A small image classifier, trained from scratch: 149.8 epochs.
Rows from block 3, named by matrix and row number. Rows with one number belong to one neuron. Each number is 50 + 15 x the weight over its row's rms, rounded and kept within 0 to 99. All counts start at 0. After the name is the row's rms in percent of the matrix's.
# fc1: MLP up (model.blocks.3.mlp.fc1.weight, 384x128), inputs 0-127
# fc2: MLP down (model.blocks.3.mlp.fc2.weight, 128x384, transposed), outputs 0-127
fc1.86 100:56 53 48 47 46 78 51 85 77 20 60 15 65 72 52 34 34 65 40 48 25 23 72 40 38 39 23 40 66 38 70 33 63 82 55 55 57 49 56 44 45 39 70 76 66 61 58 53 49 19 52 44 47 78 38 46 37 40 40 60 42 64 46 50 54 68 35 42 27 58 67 47 43 32 32 55 45 41 28 56 65 52 52 70 50 46 49 58 71 42 44 37 29 46 47 45 37 32 48 41 47 37 34 26 55 56 71 57 24 50 62 46 72 47 44 39 67 37 28 64 47 60 42 70 32 58 15 73
fc2.86 120:64 61 53 46 43 41 51 49 49 43 56 44 56 38 61 77 49 42 42 50 51 60 62 60 61 41 54 76 61 43 42 49 42 39 55 49 53 15 55 33 50 41 40 47 44 38 70 62 54 72 64 47 46 57 44 47 69 58 37 49 56 61 38 56 64 42 43 46 53 32 99 44 47 52 42 63 48 54 56 22 35 50 57 48 57 19 57 49 42 55 57 41 47 52 50 48 45 45 44 48 67 49 51 69 38 58 61 58 42 58 50 48 42 40 78 31 43 52 00 87 61 47 54 42 58 36 39 38
fc1.89 100:56 46 48 47 49 57 60 20 71 34 47 59 38 52 17 75 44 54 41 46 48 35 55 40 34 37 60 31 46 45 81 26 63 41 59 79 51 31 46 29 58 58 31 73 80 75 28 39 50 39 50 23 44 59 59 55 58 52 19 80 53 65 44 46 42 43 18 47 67 54 56 30 61 57 57 32 57 50 57 51 58 66 54 12 66 72 46 59 45 66 57 23 26 32 63 65 51 71 74 45 39 60 54 28 33 76 52 55 59 60 62 44 32 33 33 58 31 46 27 56 40 61 38 30 45 41 53 63
fc2.89 106:48 74 78 36 81 18 48 62 50 46 45 20 40 52 33 85 39 63 49 59 68 78 32 73 61 51 43 34 29 51 66 58 51 43 75 44 51 41 46 61 46 47 43 30 38 38 52 65 35 54 55 36 41 46 67 38 55 45 56 53 62 39 58 26 40 43 53 46 50 28 84 40 33 41 47 62 57 58 20 38 48 27 49 48 70 62 39 60 58 47 43 37 46 37 86 39 39 26 70 43 42 48 44 49 43 40 63 82 51 28 28 74 46 49 52 18 41 51 22 64 50 46 63 51 68 14 31 48
fc1.90 105:66 57 75 64 52 53 68 65 24 73 38 34 54 19 47 26 61 52 44 34 26 43 49 39 68 49 53 40 40 45 53 52 54 32 45 42 35 40 56 47 39 39 52 71 59 20 44 58 47 45 75 59 16 87 40 49 58 31 35 52 34 39 55 54 37 33 52 72 49 72 45 62 57 65 43 72 41 38 66 59 49 43 26 65 42 26 61 76 59 32 37 45 42 18 57 20 53 61 33 41 37 77 45 68 43 74 63 47 43 69 66 38 35 53 35 27 38 57 30 68 25 44 36 46 55 76 27 47
fc2.90 109:55 72 57 63 36 64 76 51 49 45 53 60 47 22 14 62 58 62 65 39 21 52 31 32 35 72 49 47 42 32 34 77 44 16 49 50 32 40 40 35 48 57 53 64 53 55 47 11 38 75 71 37 66 52 41 22 57 28 54 46 40 47 57 22 53 38 65 61 36 75 55 47 60 39 37 68 67 48 36 35 74 13 73 45 58 67 47 45 47 52 49 36 39 36 64 63 25 56 39 79 46 55 44 43 52 70 39 19 62 50 57 57 44 69 33 49 29 48 39 55 52 60 76 58 34 63 46 43
fc1.92 055:44 40 58 60 33 50 47 57 47 49 56 59 39 55 73 63 56 48 51 40 70 41 34 63 66 97 65 47 23 68 75 67 62 54 09 77 22 45 31 49 54 36 64 49 38 54 56 53 49 43 40 64 47 60 50 48 63 44 69 29 37 54 53 34 53 49 60 22 55 53 45 55 49 74 83 25 57 61 75 32 49 44 51 48 59 60 58 24 72 56 42 52 39 44 51 35 62 54 23 20 61 71 56 40 49 58 43 54 32 64 44 61 45 56 62 56 80 54 58 66 84 31 52 45 40 66 33 92
fc2.92 042:31 40 63 63 80 61 46 21 45 51 32 50 34 16 29 55 55 40 41 30 51 46 46 59 53 35 56 41 35 49 21 45 31 37 75 38 28 59 45 35 62 28 43 48 63 68 49 53 54 46 44 47 67 61 70 44 33 61 55 53 37 70 51 62 32 60 32 29 54 79 48 36 41 11 23 50 45 49 40 20 44 35 49 92 62 52 50 60 53 58 73 58 58 54 63 51 41 56 47 36 56 30 52 29 47 69 40 32 68 55 46 46 52 41 45 67 41 40 67 20 40 59 40 45 44 33 00 46
fc1.93 104:77 58 29 39 36 69 34 60 65 34 53 38 37 71 40 58 52 38 67 44 62 46 31 46 55 34 28 34 33 41 48 56 44 32 30 29 63 45 78 64 19 56 45 79 70 60 44 39 64 45 41 59 45 36 55 36 41 50 42 58 60 68 66 54 41 32 30 67 49 67 48 24 27 15 57 47 50 47 54 50 42 43 48 56 36 79 55 57 54 57 51 35 70 56 24 59 36 31 67 74 60 74 36 36 23 49 45 28 40 56 31 39 58 50 66 71 39 25 45 59 63 52 76 27 25 86 45 65
fc2.93 116:78 33 54 54 61 56 63 41 76 50 39 48 50 47 52 73 73 33 51 64 54 46 65 52 59 42 31 67 21 50 45 64 43 43 53 35 38 44 37 42 54 60 42 21 65 45 56 71 58 52 47 58 64 61 35 65 57 51 00 37 53 70 44 74 68 52 82 52 52 66 47 35 37 56 46 62 65 38 57 36 21 63 57 63 60 21 28 55 80 64 68 34 54 35 45 31 72 60 52 51 45 55 40 64 38 40 62 55 35 75 43 60 31 56 56 32 27 47 02 64 77 36 58 36 54 67 54 63
fc1.94 108:37 45 82 39 64 70 40 39 57 22 80 14 52 57 35 33 39 50 43 47 28 35 49 20 42 41 22 46 47 35 21 33 56 57 41 70 64 42 68 55 54 40 43 50 56 75 39 70 85 29 43 42 58 46 16 53 40 55 48 60 60 66 50 60 36 62 43 68 68 49 69 72 26 60 49 42 42 48 44 85 55 52 56 51 21 57 52 49 59 56 27 73 53 60 36 58 45 42 33 65 52 54 32 40 56 52 57 46 42 76 52 50 67 57 44 51 77 59 17 35 49 68 23 48 26 58 39 48
fc2.94 098:35 66 61 67 37 29 42 63 56 49 55 27 40 41 36 52 40 58 47 51 54 58 51 72 69 46 57 76 63 48 54 55 44 18 72 52 78 43 81 64 44 47 54 70 57 17 36 32 20 50 53 55 13 63 65 39 56 43 55 37 58 38 62 20 42 52 48 42 47 43 99 44 59 64 57 72 60 68 51 41 55 43 41 40 34 50 65 40 48 31 66 45 47 65 70 37 46 48 40 74 61 66 62 58 56 66 59 63 39 70 37 44 59 48 62 82 69 64 12 53 53 52 65 30 48 45 52 29
fc1.97 119:46 35 58 49 64 68 36 50 62 42 49 56 23 48 40 57 59 83 59 60 42 54 52 58 70 52 58 52 56 47 59 57 53 40 34 52 41 34 61 78 48 53 66 68 64 28 44 39 53 60 75 49 44 73 71 07 60 99 65 30 43 47 45 67 44 27 68 62 44 49 54 64 53 14 22 60 39 50 51 42 54 32 39 46 54 60 44 37 60 49 51 42 70 57 51 32 45 45 71 40 66 53 13 51 68 56 50 63 46 51 13 59 42 26 33 52 46 46 37 47 45 36 66 39 22 49 31 60
fc2.97 122:23 74 28 56 68 29 52 30 56 51 42 48 34 71 64 82 39 48 41 69 57 56 48 59 69 67 60 63 54 57 32 39 33 57 77 52 47 69 85 43 12 26 62 38 30 37 52 56 62 47 66 56 69 46 34 37 33 87 68 73 66 49 50 39 36 33 42 49 57 58 73 31 44 60 37 64 31 40 67 43 63 62 54 47 41 26 60 64 52 52 49 46 56 45 53 41 34 59 63 36 72 43 59 32 04 60 50 44 35 63 53 63 51 66 58 40 63 70 51 48 50 31 39 50 54 75 44 18
fc1.100 103:62 43 48 71 65 84 49 61 60 29 61 29 53 62 58 51 46 37 58 73 44 49 43 49 49 78 28 40 75 57 52 49 56 72 30 42 24 65 46 62 64 52 48 59 46 40 44 50 43 52 43 15 08 56 53 51 23 41 46 45 33 44 42 38 56 64 67 44 26 59 45 25 35 24 42 29 38 43 63 53 33 56 26 87 45 76 40 37 68 48 56 45 70 51 74 27 62 32 62 50 60 57 43 47 59 69 72 60 58 56 59 52 77 15 46 43 52 35 15 45 57 49 33 75 43 61 44 45
fc2.100 121:31 33 62 52 31 36 47 42 43 34 93 38 52 48 33 37 29 57 63 52 50 76 35 41 53 48 43 44 38 66 32 64 55 60 54 40 58 37 40 64 39 36 66 56 64 64 74 36 43 32 71 41 49 42 25 34 38 34 41 41 77 48 48 28 59 25 43 61 36 36 85 31 74 70 16 62 60 70 41 21 58 47 60 34 63 42 56 53 77 43 37 62 73 67 43 75 45 19 32 60 53 43 40 65 26 69 62 52 48 38 42 29 43 44 35 23 46 30 42 50 38 70 57 64 60 53 52 42
fc1.101 110:71 55 49 61 27 56 50 53 64 33 47 54 53 55 61 40 61 69 62 75 67 69 57 64 41 37 56 45 41 37 44 57 63 59 46 34 46 24 59 82 53 21 52 60 50 52 31 58 51 85 68 36 58 92 20 26 27 62 51 61 41 74 20 56 37 67 48 43 48 50 60 30 47 23 49 53 38 42 66 72 50 66 51 52 49 80 72 65 60 61 36 73 66 47 55 54 50 50 41 21 46 46 39 71 42 43 65 56 60 36 38 50 67 34 81 74 65 54 51 34 32 70 69 54 57 75 31 58
fc2.101 107:42 53 51 58 48 81 40 35 31 61 47 50 27 54 46 76 48 85 45 50 57 39 64 28 61 41 66 51 70 44 29 40 43 44 76 53 57 48 91 48 53 30 52 77 30 42 64 41 74 38 52 32 53 77 63 43 58 35 41 51 32 38 48 79 36 54 36 23 28 19 77 51 69 63 29 77 42 31 70 48 43 47 57 55 47 73 61 74 48 69 63 40 63 88 56 45 43 60 59 53 57 70 59 41 58 39 68 32 38 58 50 39 63 51 68 45 63 69 19 49 56 46 35 58 54 39 56 55
fc1.104 076:36 29 51 70 22 57 52 52 53 45 49 66 61 54 51 72 52 78 93 46 33 60 51 65 50 69 58 36 24 65 86 54 70 53 17 56 39 32 58 51 57 63 67 48 39 54 40 97 49 26 44 63 40 66 52 40 65 41 72 47 45 62 70 59 57 23 54 46 49 39 31 41 56 52 42 30 22 37 62 37 51 88 51 50 56 52 48 45 56 38 67 45 61 47 72 29 52 42 25 37 70 50 52 46 61 46 42 37 19 67 45 45 44 50 43 67 53 52 51 84 51 32 55 61 34 72 42 65
fc2.104 061:46 44 71 62 51 43 49 13 55 41 50 46 43 31 42 59 48 43 49 49 68 67 61 57 39 50 50 55 50 44 31 29 51 40 52 43 34 58 45 23 74 24 55 47 45 59 44 60 58 44 46 58 76 42 63 48 05 57 55 60 38 61 42 50 42 57 44 27 47 60 94 60 46 41 43 53 72 44 34 23 41 61 57 55 39 52 52 40 09 90 55 40 47 33 54 72 34 60 70 45 36 32 55 08 27 77 41 22 56 54 62 50 55 41 62 53 49 37 75 57 51 56 62 36 50 82 25 39
fc1.105 103:26 38 53 58 48 44 76 74 52 36 44 36 49 55 39 41 51 58 43 36 42 27 57 59 79 59 42 31 89 45 60 63 49 66 67 21 29 23 94 22 53 38 29 70 76 51 71 53 44 42 52 60 13 72 43 41 39 41 47 80 61 35 27 51 33 72 74 77 35 43 59 51 28 46 53 54 37 54 55 43 74 49 54 52 61 66 54 54 39 56 49 39 36 61 56 46 52 45 60 32 31 58 29 38 42 63 71 50 55 60 67 44 70 57 53 35 36 52 57 30 55 42 31 55 35 66 73 49
fc2.105 114:21 54 39 44 62 24 37 38 38 66 71 49 62 67 42 44 26 52 63 41 46 32 39 31 58 75 61 19 47 56 33 27 46 63 58 63 70 59 69 62 40 24 74 65 55 51 58 35 64 30 56 29 40 57 35 18 21 71 65 39 68 11 49 23 48 36 38 49 50 67 50 38 81 82 54 50 45 64 61 56 65 37 61 46 50 59 48 55 45 50 26 68 60 85 39 47 44 66 43 49 37 66 56 69 40 54 43 45 50 55 26 62 77 40 62 49 60 27 51 60 62 58 38 49 27 51 61 44
fc1.106 078:41 63 70 32 45 60 64 19 62 33 37 62 45 43 53 28 49 25 54 68 46 43 63 91 58 80 47 48 30 53 58 35 64 36 21 95 56 40 27 56 51 21 35 75 37 35 45 40 53 41 46 38 56 71 62 42 60 44 57 37 69 48 40 21 66 59 41 49 31 61 41 32 54 64 42 48 44 48 40 58 37 56 38 35 85 41 52 19 44 53 47 32 38 61 59 34 40 47 39 42 66 58 57 62 25 42 38 47 54 53 28 75 50 54 39 47 41 56 30 15 50 71 48 43 53 31 34 76
fc2.106 065:49 56 60 39 46 66 44 65 23 55 53 54 56 43 62 62 53 51 38 47 54 63 45 48 52 60 43 44 55 42 35 85 36 45 51 05 53 44 33 38 81 54 17 38 53 61 59 42 53 35 82 56 27 55 53 52 50 14 49 56 39 45 45 32 27 69 28 37 48 63 93 41 51 35 10 53 48 55 54 48 48 59 51 61 66 41 62 56 70 47 60 55 27 82 52 63 30 43 96 51 63 54 61 42 70 47 54 36 70 70 45 49 51 38 49 35 42 48 10 44 64 51 49 61 59 28 39 54
fc1.107 111:68 51 08 62 42 58 23 49 48 46 60 34 55 56 32 56 55 64 50 64 46 45 49 58 47 62 58 50 70 63 43 39 58 27 63 67 29 31 67 61 39 37 55 70 57 28 09 44 41 52 46 54 41 20 75 36 55 53 69 44 07 63 43 70 47 28 63 60 42 63 68 32 51 68 18 40 52 34 46 51 40 51 37 46 42 54 45 46 38 49 60 57 45 36 48 18 38 76 85 79 44 49 55 46 52 45 48 89 24 32 51 53 55 33 49 36 46 59 39 79 45 54 43 33 46 32 43 34
fc2.107 103:53 30 21 26 73 63 46 48 54 58 46 54 46 70 72 40 54 78 57 33 37 39 35 49 50 86 38 38 32 42 35 44 49 63 60 64 43 45 59 64 23 47 41 28 33 58 35 68 58 27 53 52 48 73 57 57 50 52 49 44 42 53 51 53 44 65 67 51 60 52 99 20 63 55 57 44 33 67 53 48 57 46 25 44 43 61 74 52 41 58 46 36 47 48 29 61 55 57 63 35 50 47 63 27 31 59 56 63 39 49 51 45 59 41 35 46 60 35 17 22 32 42 28 70 52 47 57 61
fc1.108 100:57 41 60 37 34 69 58 47 52 49 58 39 59 22 38 59 49 42 47 45 54 44 70 52 53 59 37 23 60 57 63 22 50 40 58 53 48 55 40 21 46 61 27 80 92 54 24 43 43 34 46 46 56 32 70 61 52 44 36 85 58 56 40 58 50 64 33 49 44 45 65 32 48 64 27 15 53 34 71 46 41 63 58 34 53 76 67 57 65 55 67 26 47 27 38 53 71 43 62 43 34 70 51 30 55 68 37 81 47 55 55 68 47 29 54 61 51 38 20 43 67 67 22 29 36 33 31 33
fc2.108 103:57 42 85 56 49 30 43 57 38 28 47 20 59 54 50 74 42 57 51 75 48 36 49 68 56 25 43 24 43 76 67 49 58 46 48 35 56 42 39 41 48 46 43 43 52 37 43 71 57 64 26 35 45 57 52 44 42 62 30 45 68 32 71 27 35 51 49 39 46 40 42 45 23 42 51 37 47 27 27 50 52 42 75 57 60 53 38 70 66 46 21 51 72 37 59 41 54 37 37 30 49 36 42 61 60 48 56 89 62 18 27 87 54 51 51 31 41 47 19 45 69 54 74 46 52 06 48 56
fc1.110 081:65 29 40 52 45 49 55 49 45 25 68 53 27 59 27 99 53 69 32 57 59 65 44 55 75 52 54 39 52 60 57 59 63 62 36 64 42 34 49 45 79 50 48 42 38 58 63 42 36 41 52 35 38 42 63 30 47 48 82 58 36 57 53 56 36 39 53 25 44 47 50 62 44 27 49 56 29 74 79 40 48 68 55 29 77 59 62 49 60 52 56 68 32 50 75 16 59 76 56 56 62 29 30 66 44 59 36 63 55 77 43 56 41 06 70 46 80 60 50 64 66 31 55 60 46 57 62 68
fc2.110 066:40 51 58 56 77 44 52 61 71 67 56 48 38 50 04 33 46 41 65 22 46 72 21 45 39 85 47 37 46 42 35 69 46 76 87 51 30 47 63 26 54 36 32 64 47 65 49 56 52 73 46 57 78 53 48 13 60 41 70 72 47 36 41 51 43 53 49 38 51 44 61 46 30 41 91 45 53 39 56 25 54 43 72 41 41 58 59 38 37 53 71 61 58 66 48 64 49 48 44 40 38 31 54 35 50 56 49 13 62 48 37 57 55 66 45 30 37 50 45 37 28 69 45 75 28 42 46 51
fc1.111 112:55 46 36 57 59 50 38 33 44 69 42 38 36 30 48 70 36 62 17 49 54 43 45 57 41 43 56 23 37 75 88 70 46 26 51 57 68 40 43 47 26 48 60 68 71 30 75 45 46 42 41 41 40 52 36 58 58 57 71 62 37 48 33 53 42 64 43 71 35 55 40 45 37 43 52 30 36 52 72 53 27 28 58 47 63 66 23 62 32 52 64 28 38 34 40 32 65 64 85 40 63 48 53 75 11 62 53 50 42 40 52 45 42 51 22 96 52 34 49 72 48 51 52 47 68 38 26 59
fc2.111 105:40 52 58 12 54 37 53 44 31 31 58 54 55 54 60 33 42 61 58 54 42 34 43 70 49 44 48 49 35 40 68 65 34 56 45 50 41 71 42 58 64 65 30 25 65 68 41 62 39 48 47 45 36 49 54 61 62 25 59 49 62 68 64 50 67 33 50 58 48 33 99 63 51 57 45 62 61 56 28 25 54 59 00 41 71 39 59 39 10 38 30 68 36 26 54 51 56 31 65 48 43 45 41 64 53 45 46 60 67 32 61 69 48 41 40 60 56 45 18 37 27 39 32 61 67 36 45 48
fc1.112 095:48 41 63 44 40 49 67 28 43 66 41 60 91 58 41 64 53 44 51 62 57 60 48 58 64 59 62 43 33 25 63 57 56 04 28 47 29 38 53 62 48 49 34 45 40 67 59 71 45 23 65 49 32 70 14 21 33 53 46 25 49 69 55 46 62 43 64 87 42 48 31 34 53 62 57 60 23 30 51 39 58 63 49 58 61 41 52 18 51 28 63 41 49 52 44 44 44 42 39 13 72 83 64 48 59 40 65 42 68 44 52 72 37 64 51 59 55 46 46 46 39 59 73 33 27 62 53 40
fc2.112 078:53 56 65 66 44 88 25 35 42 47 50 57 65 57 73 48 33 49 40 47 47 55 62 45 26 70 52 58 32 46 41 17 69 48 52 46 60 54 52 53 70 32 56 26 64 51 50 57 56 58 24 59 68 36 19 35 67 81 35 38 42 47 54 66 47 59 48 72 68 41 82 54 34 58 55 51 76 43 59 29 64 38 35 46 24 60 60 49 00 85 61 60 64 46 25 43 35 62 65 61 31 43 70 45 56 30 70 46 63 65 61 42 64 27 45 45 44 55 58 44 63 42 38 36 56 76 37 50
fc1.113 099:51 72 62 33 37 59 80 51 40 60 51 63 20 48 64 21 30 71 58 62 33 56 61 50 43 58 54 28 40 42 44 97 46 41 44 33 78 28 60 47 41 37 46 92 68 34 57 53 70 29 61 60 61 39 56 51 31 57 53 78 50 27 33 57 40 38 35 64 47 57 52 50 35 47 64 34 32 45 53 47 66 61 67 73 43 67 50 50 43 65 48 37 55 54 42 81 51 45 35 23 42 79 54 57 35 32 42 45 44 35 60 79 41 50 65 58 51 47 53 28 35 83 62 64 39 74 38 58
fc2.113 097:37 38 44 71 53 41 39 63 42 50 64 34 45 46 41 22 41 54 38 43 39 33 32 48 54 36 67 63 72 68 59 51 65 43 44 53 66 63 52 49 24 52 54 45 29 61 30 52 59 34 39 40 65 52 46 45 30 49 53 65 70 33 54 63 51 45 30 43 54 63 86 55 51 55 30 35 39 74 39 42 69 41 57 26 71 42 33 26 66 36 28 52 37 49 52 43 73 35 25 55 84 31 50 73 47 58 28 53 38 38 38 28 63 47 61 51 45 51 00 51 46 64 42 41 30 39 68 33
fc1.116 100:70 63 60 58 84 57 60 55 57 42 48 41 35 47 53 37 65 64 71 53 46 46 35 29 65 43 59 44 76 48 18 80 48 78 68 91 55 50 72 21 56 35 54 50 64 34 31 53 71 43 59 55 34 30 31 67 45 42 51 47 36 42 55 70 49 37 74 55 58 54 52 49 48 67 42 13 44 54 59 94 49 40 52 60 15 54 50 60 57 59 53 56 69 49 46 71 79 22 67 39 25 50 43 45 47 44 50 53 47 55 76 31 68 52 41 70 57 57 47 57 51 35 54 38 76 49 58 72
fc2.116 109:13 57 35 76 62 55 33 07 39 48 43 50 65 73 48 35 47 39 38 61 43 28 45 32 59 49 61 37 44 59 54 15 65 61 48 47 61 71 77 39 59 37 60 51 40 59 47 61 50 32 18 56 66 26 40 41 39 83 72 42 58 65 29 58 28 66 26 44 54 56 68 68 64 45 59 62 38 55 64 61 31 41 56 57 47 60 52 77 35 47 71 53 42 83 53 56 24 47 56 78 61 49 57 37 53 35 48 44 77 74 63 42 72 47 60 46 47 50 67 29 39 73 35 66 63 44 62 60
fc1.118 098:45 58 52 15 64 58 46 42 52 63 87 62 37 61 44 50 33 36 42 52 54 72 58 20 54 43 52 28 63 46 44 58 31 69 40 55 66 57 65 55 26 44 32 80 64 72 49 10 39 48 51 49 45 39 34 42 21 78 69 66 60 59 51 84 33 66 21 79 29 50 54 55 32 70 45 30 39 48 54 76 49 67 61 25 29 66 24 62 52 53 62 60 59 40 57 37 54 29 66 48 49 53 42 37 58 42 44 45 47 71 44 48 59 57 61 72 73 24 60 35 63 46 65 32 47 55 53 48
fc2.118 101:54 76 59 59 52 79 65 58 57 49 60 57 82 39 90 19 59 53 62 80 49 38 72 27 29 59 37 53 63 26 57 59 32 53 42 55 57 44 51 44 50 60 46 50 46 57 39 26 36 48 21 58 55 58 56 36 53 57 42 54 51 59 48 52 72 37 80 57 40 48 52 63 46 73 45 61 56 18 17 40 54 24 52 42 50 57 32 45 86 67 80 38 47 47 63 66 47 74 48 46 61 51 46 33 53 27 73 40 72 51 59 75 38 76 60 70 49 59 25 42 25 36 51 46 55 55 64 67
fc1.120 099:48 44 58 37 42 73 59 82 32 63 73 34 24 64 71 50 58 40 60 57 22 65 54 63 57 54 28 53 69 26 78 68 39 43 50 55 20 31 47 36 72 22 49 52 36 61 57 77 28 40 51 59 36 44 43 27 34 36 66 45 35 30 37 71 58 30 66 58 50 41 40 40 25 71 51 32 31 48 42 44 52 77 38 70 50 44 72 38 46 23 45 71 63 41 46 45 33 45 69 23 55 57 32 32 40 42 52 55 55 76 42 69 44 33 65 40 65 43 50 39 55 46 52 21 66 63 72 39
fc2.120 100:48 38 69 45 59 45 38 27 26 45 80 31 57 59 41 55 42 54 63 49 67 32 24 72 57 47 50 22 29 51 38 38 20 54 41 45 65 60 52 51 71 19 47 54 79 44 63 69 75 33 38 46 45 41 50 58 41 43 60 39 56 43 42 48 42 49 66 51 44 60 03 41 76 63 47 81 64 38 52 49 55 70 21 66 57 59 52 63 35 52 54 61 77 76 48 61 77 57 42 38 43 46 51 58 61 31 76 65 52 48 23 41 54 47 75 42 49 25 81 62 64 50 33 82 48 57 53 54
fc1.121 104:55 48 68 67 25 80 40 58 56 37 77 28 58 61 51 26 32 58 92 44 15 27 08 41 56 50 44 41 37 51 55 47 61 78 22 51 60 45 51 39 31 40 42 53 47 62 77 60 53 34 44 54 28 48 54 44 49 52 45 54 26 61 17 61 49 57 52 41 55 74 41 70 35 40 55 17 56 58 53 37 25 36 65 75 32 44 24 41 59 32 55 71 63 42 36 61 38 55 45 63 59 63 41 35 41 71 70 63 28 56 29 55 59 52 60 60 41 53 44 28 55 63 63 58 51 35 36 41
fc2.121 094:34 77 20 64 60 55 59 61 51 55 50 34 54 47 62 46 43 33 52 57 52 50 76 74 35 62 33 65 56 45 43 64 38 31 41 40 35 68 41 71 50 63 38 18 47 65 54 51 44 53 40 77 81 37 21 60 33 61 53 61 61 71 42 42 62 47 69 64 54 25 52 70 44 33 67 61 50 47 56 62 31 40 35 51 50 10 49 45 00 58 84 50 53 42 54 43 24 47 47 78 58 39 45 29 43 45 47 36 66 46 63 55 37 55 54 52 28 55 41 52 48 32 70 36 71 60 37 37
fc1.122 102:59 64 32 30 67 59 40 54 39 46 52 54 49 71 32 43 51 58 68 21 62 62 39 52 38 35 50 49 70 54 42 67 49 57 35 50 74 33 69 72 49 53 50 82 50 64 31 33 45 33 60 62 48 41 40 29 40 82 47 32 54 67 64 63 10 53 22 79 31 65 70 45 54 74 46 60 48 66 52 57 51 44 65 30 46 73 36 70 39 42 57 58 62 47 38 62 23 16 77 62 49 54 47 47 41 51 62 65 45 60 24 44 68 24 51 91 61 50 54 45 53 41 44 20 36 40 36 65
fc2.122 101:54 60 46 78 44 42 74 46 68 53 55 17 33 51 77 66 51 60 62 66 44 55 45 33 62 42 24 56 75 39 54 53 53 52 52 36 48 61 66 45 47 59 44 34 36 46 20 44 44 33 44 65 60 66 54 42 60 73 37 83 59 56 57 32 53 43 58 49 33 44 06 38 45 62 82 55 51 00 38 38 61 42 69 63 58 39 28 77 81 54 54 45 63 43 70 37 42 56 71 42 69 62 33 42 18 39 71 58 51 51 60 70 42 49 51 52 32 40 61 40 52 39 61 45 62 78 55 45
fc1.124 115:46 28 53 35 39 81 47 58 50 44 74 48 54 42 34 73 33 28 36 27 66 56 62 62 22 35 40 33 52 48 86 48 44 37 47 47 60 72 36 47 43 43 22 77 36 75 59 47 39 22 39 47 35 39 37 33 42 67 60 68 65 74 12 65 39 70 57 45 37 47 47 33 38 22 66 25 25 53 46 39 41 62 51 41 66 64 51 30 39 26 66 41 53 15 49 38 37 54 58 46 42 51 50 29 47 57 38 54 46 46 49 61 36 46 45 56 64 32 47 36 68 60 37 38 25 37 18 36
fc2.124 109:42 35 61 61 61 51 44 43 68 63 47 30 37 53 60 69 33 42 49 42 70 64 48 48 66 71 34 43 12 50 66 61 57 62 93 57 58 42 64 57 36 34 47 53 54 70 73 44 49 55 31 55 74 43 51 10 34 31 28 24 42 28 41 47 44 59 50 42 37 48 54 52 08 50 27 57 56 26 22 15 65 38 59 49 53 39 42 43 67 72 56 59 71 58 45 46 46 44 37 73 39 59 58 57 61 45 54 18 66 57 33 39 56 35 27 31 37 53 33 61 64 55 74 50 34 30 43 43
fc1.125 098:70 53 62 68 55 72 44 39 74 53 80 40 70 39 46 48 63 53 59 67 50 46 56 31 74 51 45 26 54 44 51 43 69 43 36 65 22 61 37 50 51 79 72 61 50 44 25 42 31 66 47 37 28 42 50 53 05 58 38 43 47 44 48 49 50 48 40 65 52 60 35 42 49 37 59 49 56 41 77 61 54 53 52 86 56 38 62 64 83 65 53 51 61 34 54 43 60 51 29 51 61 77 29 61 46 89 73 69 52 45 52 66 62 15 40 32 50 38 40 78 67 71 66 68 61 28 37 52
fc2.125 100:40 35 61 68 56 47 45 70 51 23 58 44 49 59 38 69 27 61 48 46 43 65 26 40 60 46 55 42 45 81 67 47 80 64 53 33 54 15 20 45 16 48 48 56 45 71 41 65 28 56 51 46 70 57 42 41 31 50 35 62 63 48 62 55 43 44 27 48 53 49 56 41 51 68 35 54 62 14 31 46 62 42 84 40 64 51 43 46 49 55 43 54 68 53 47 81 32 26 43 22 75 51 61 72 35 61 60 63 39 24 54 76 63 32 29 41 58 39 40 57 49 50 82 64 41 29 31 30
fc1.129 086:60 13 54 44 81 50 67 67 58 58 58 64 56 59 58 64 54 49 55 49 56 13 36 80 60 37 66 46 81 62 57 47 66 67 59 56 64 58 67 67 30 38 73 64 60 44 61 48 64 41 55 56 53 45 49 54 61 46 40 58 16 34 47 51 46 21 29 44 43 51 53 28 64 37 29 30 74 50 38 11 40 24 42 38 73 58 34 46 65 36 44 44 27 39 42 40 33 59 65 73 74 61 60 64 55 44 43 88 45 53 56 54 56 64 44 81 49 49 41 70 51 72 50 41 19 37 49 53
fc2.129 073:58 66 45 50 22 39 56 29 66 68 30 25 17 49 55 50 45 80 38 48 45 66 38 56 32 54 39 52 69 44 50 56 48 26 45 29 32 63 40 44 57 48 57 61 40 33 35 33 59 57 36 52 64 47 58 57 37 32 62 78 33 61 59 50 22 61 63 24 44 31 99 72 50 50 45 59 42 48 47 52 44 50 40 55 57 42 50 73 16 73 51 45 75 44 54 61 57 59 42 42 53 50 62 33 67 48 41 46 49 40 64 24 50 50 33 54 48 60 16 41 29 24 48 56 49 37 49 59
fc1.131 117:35 35 39 50 49 56 32 22 89 39 40 43 26 58 54 44 33 88 53 53 48 48 85 79 47 47 68 48 34 28 50 57 45 57 41 40 67 38 68 72 40 47 42 72 60 49 45 37 79 66 80 48 45 84 48 47 51 83 57 61 54 71 41 36 35 69 44 45 72 50 46 58 39 34 45 69 46 48 52 46 29 35 37 50 43 45 62 30 51 71 50 34 57 51 27 55 73 55 34 36 52 51 25 41 52 51 50 56 45 35 43 68 35 50 51 35 64 43 37 14 45 78 57 56 28 70 20 55
fc2.131 122:55 42 59 54 48 44 40 44 46 45 55 42 36 58 44 92 46 51 35 40 56 51 56 40 62 57 53 49 60 69 35 34 32 61 84 35 46 39 69 35 56 32 62 46 52 43 81 62 74 35 72 40 74 55 33 51 63 72 27 57 55 53 41 74 44 43 45 46 39 45 63 38 56 53 23 61 54 55 80 56 27 78 61 49 74 42 60 56 62 64 52 56 52 65 31 39 45 41 55 53 66 47 53 61 18 69 65 33 23 59 43 48 45 41 73 18 23 69 14 81 82 39 45 63 65 49 34 36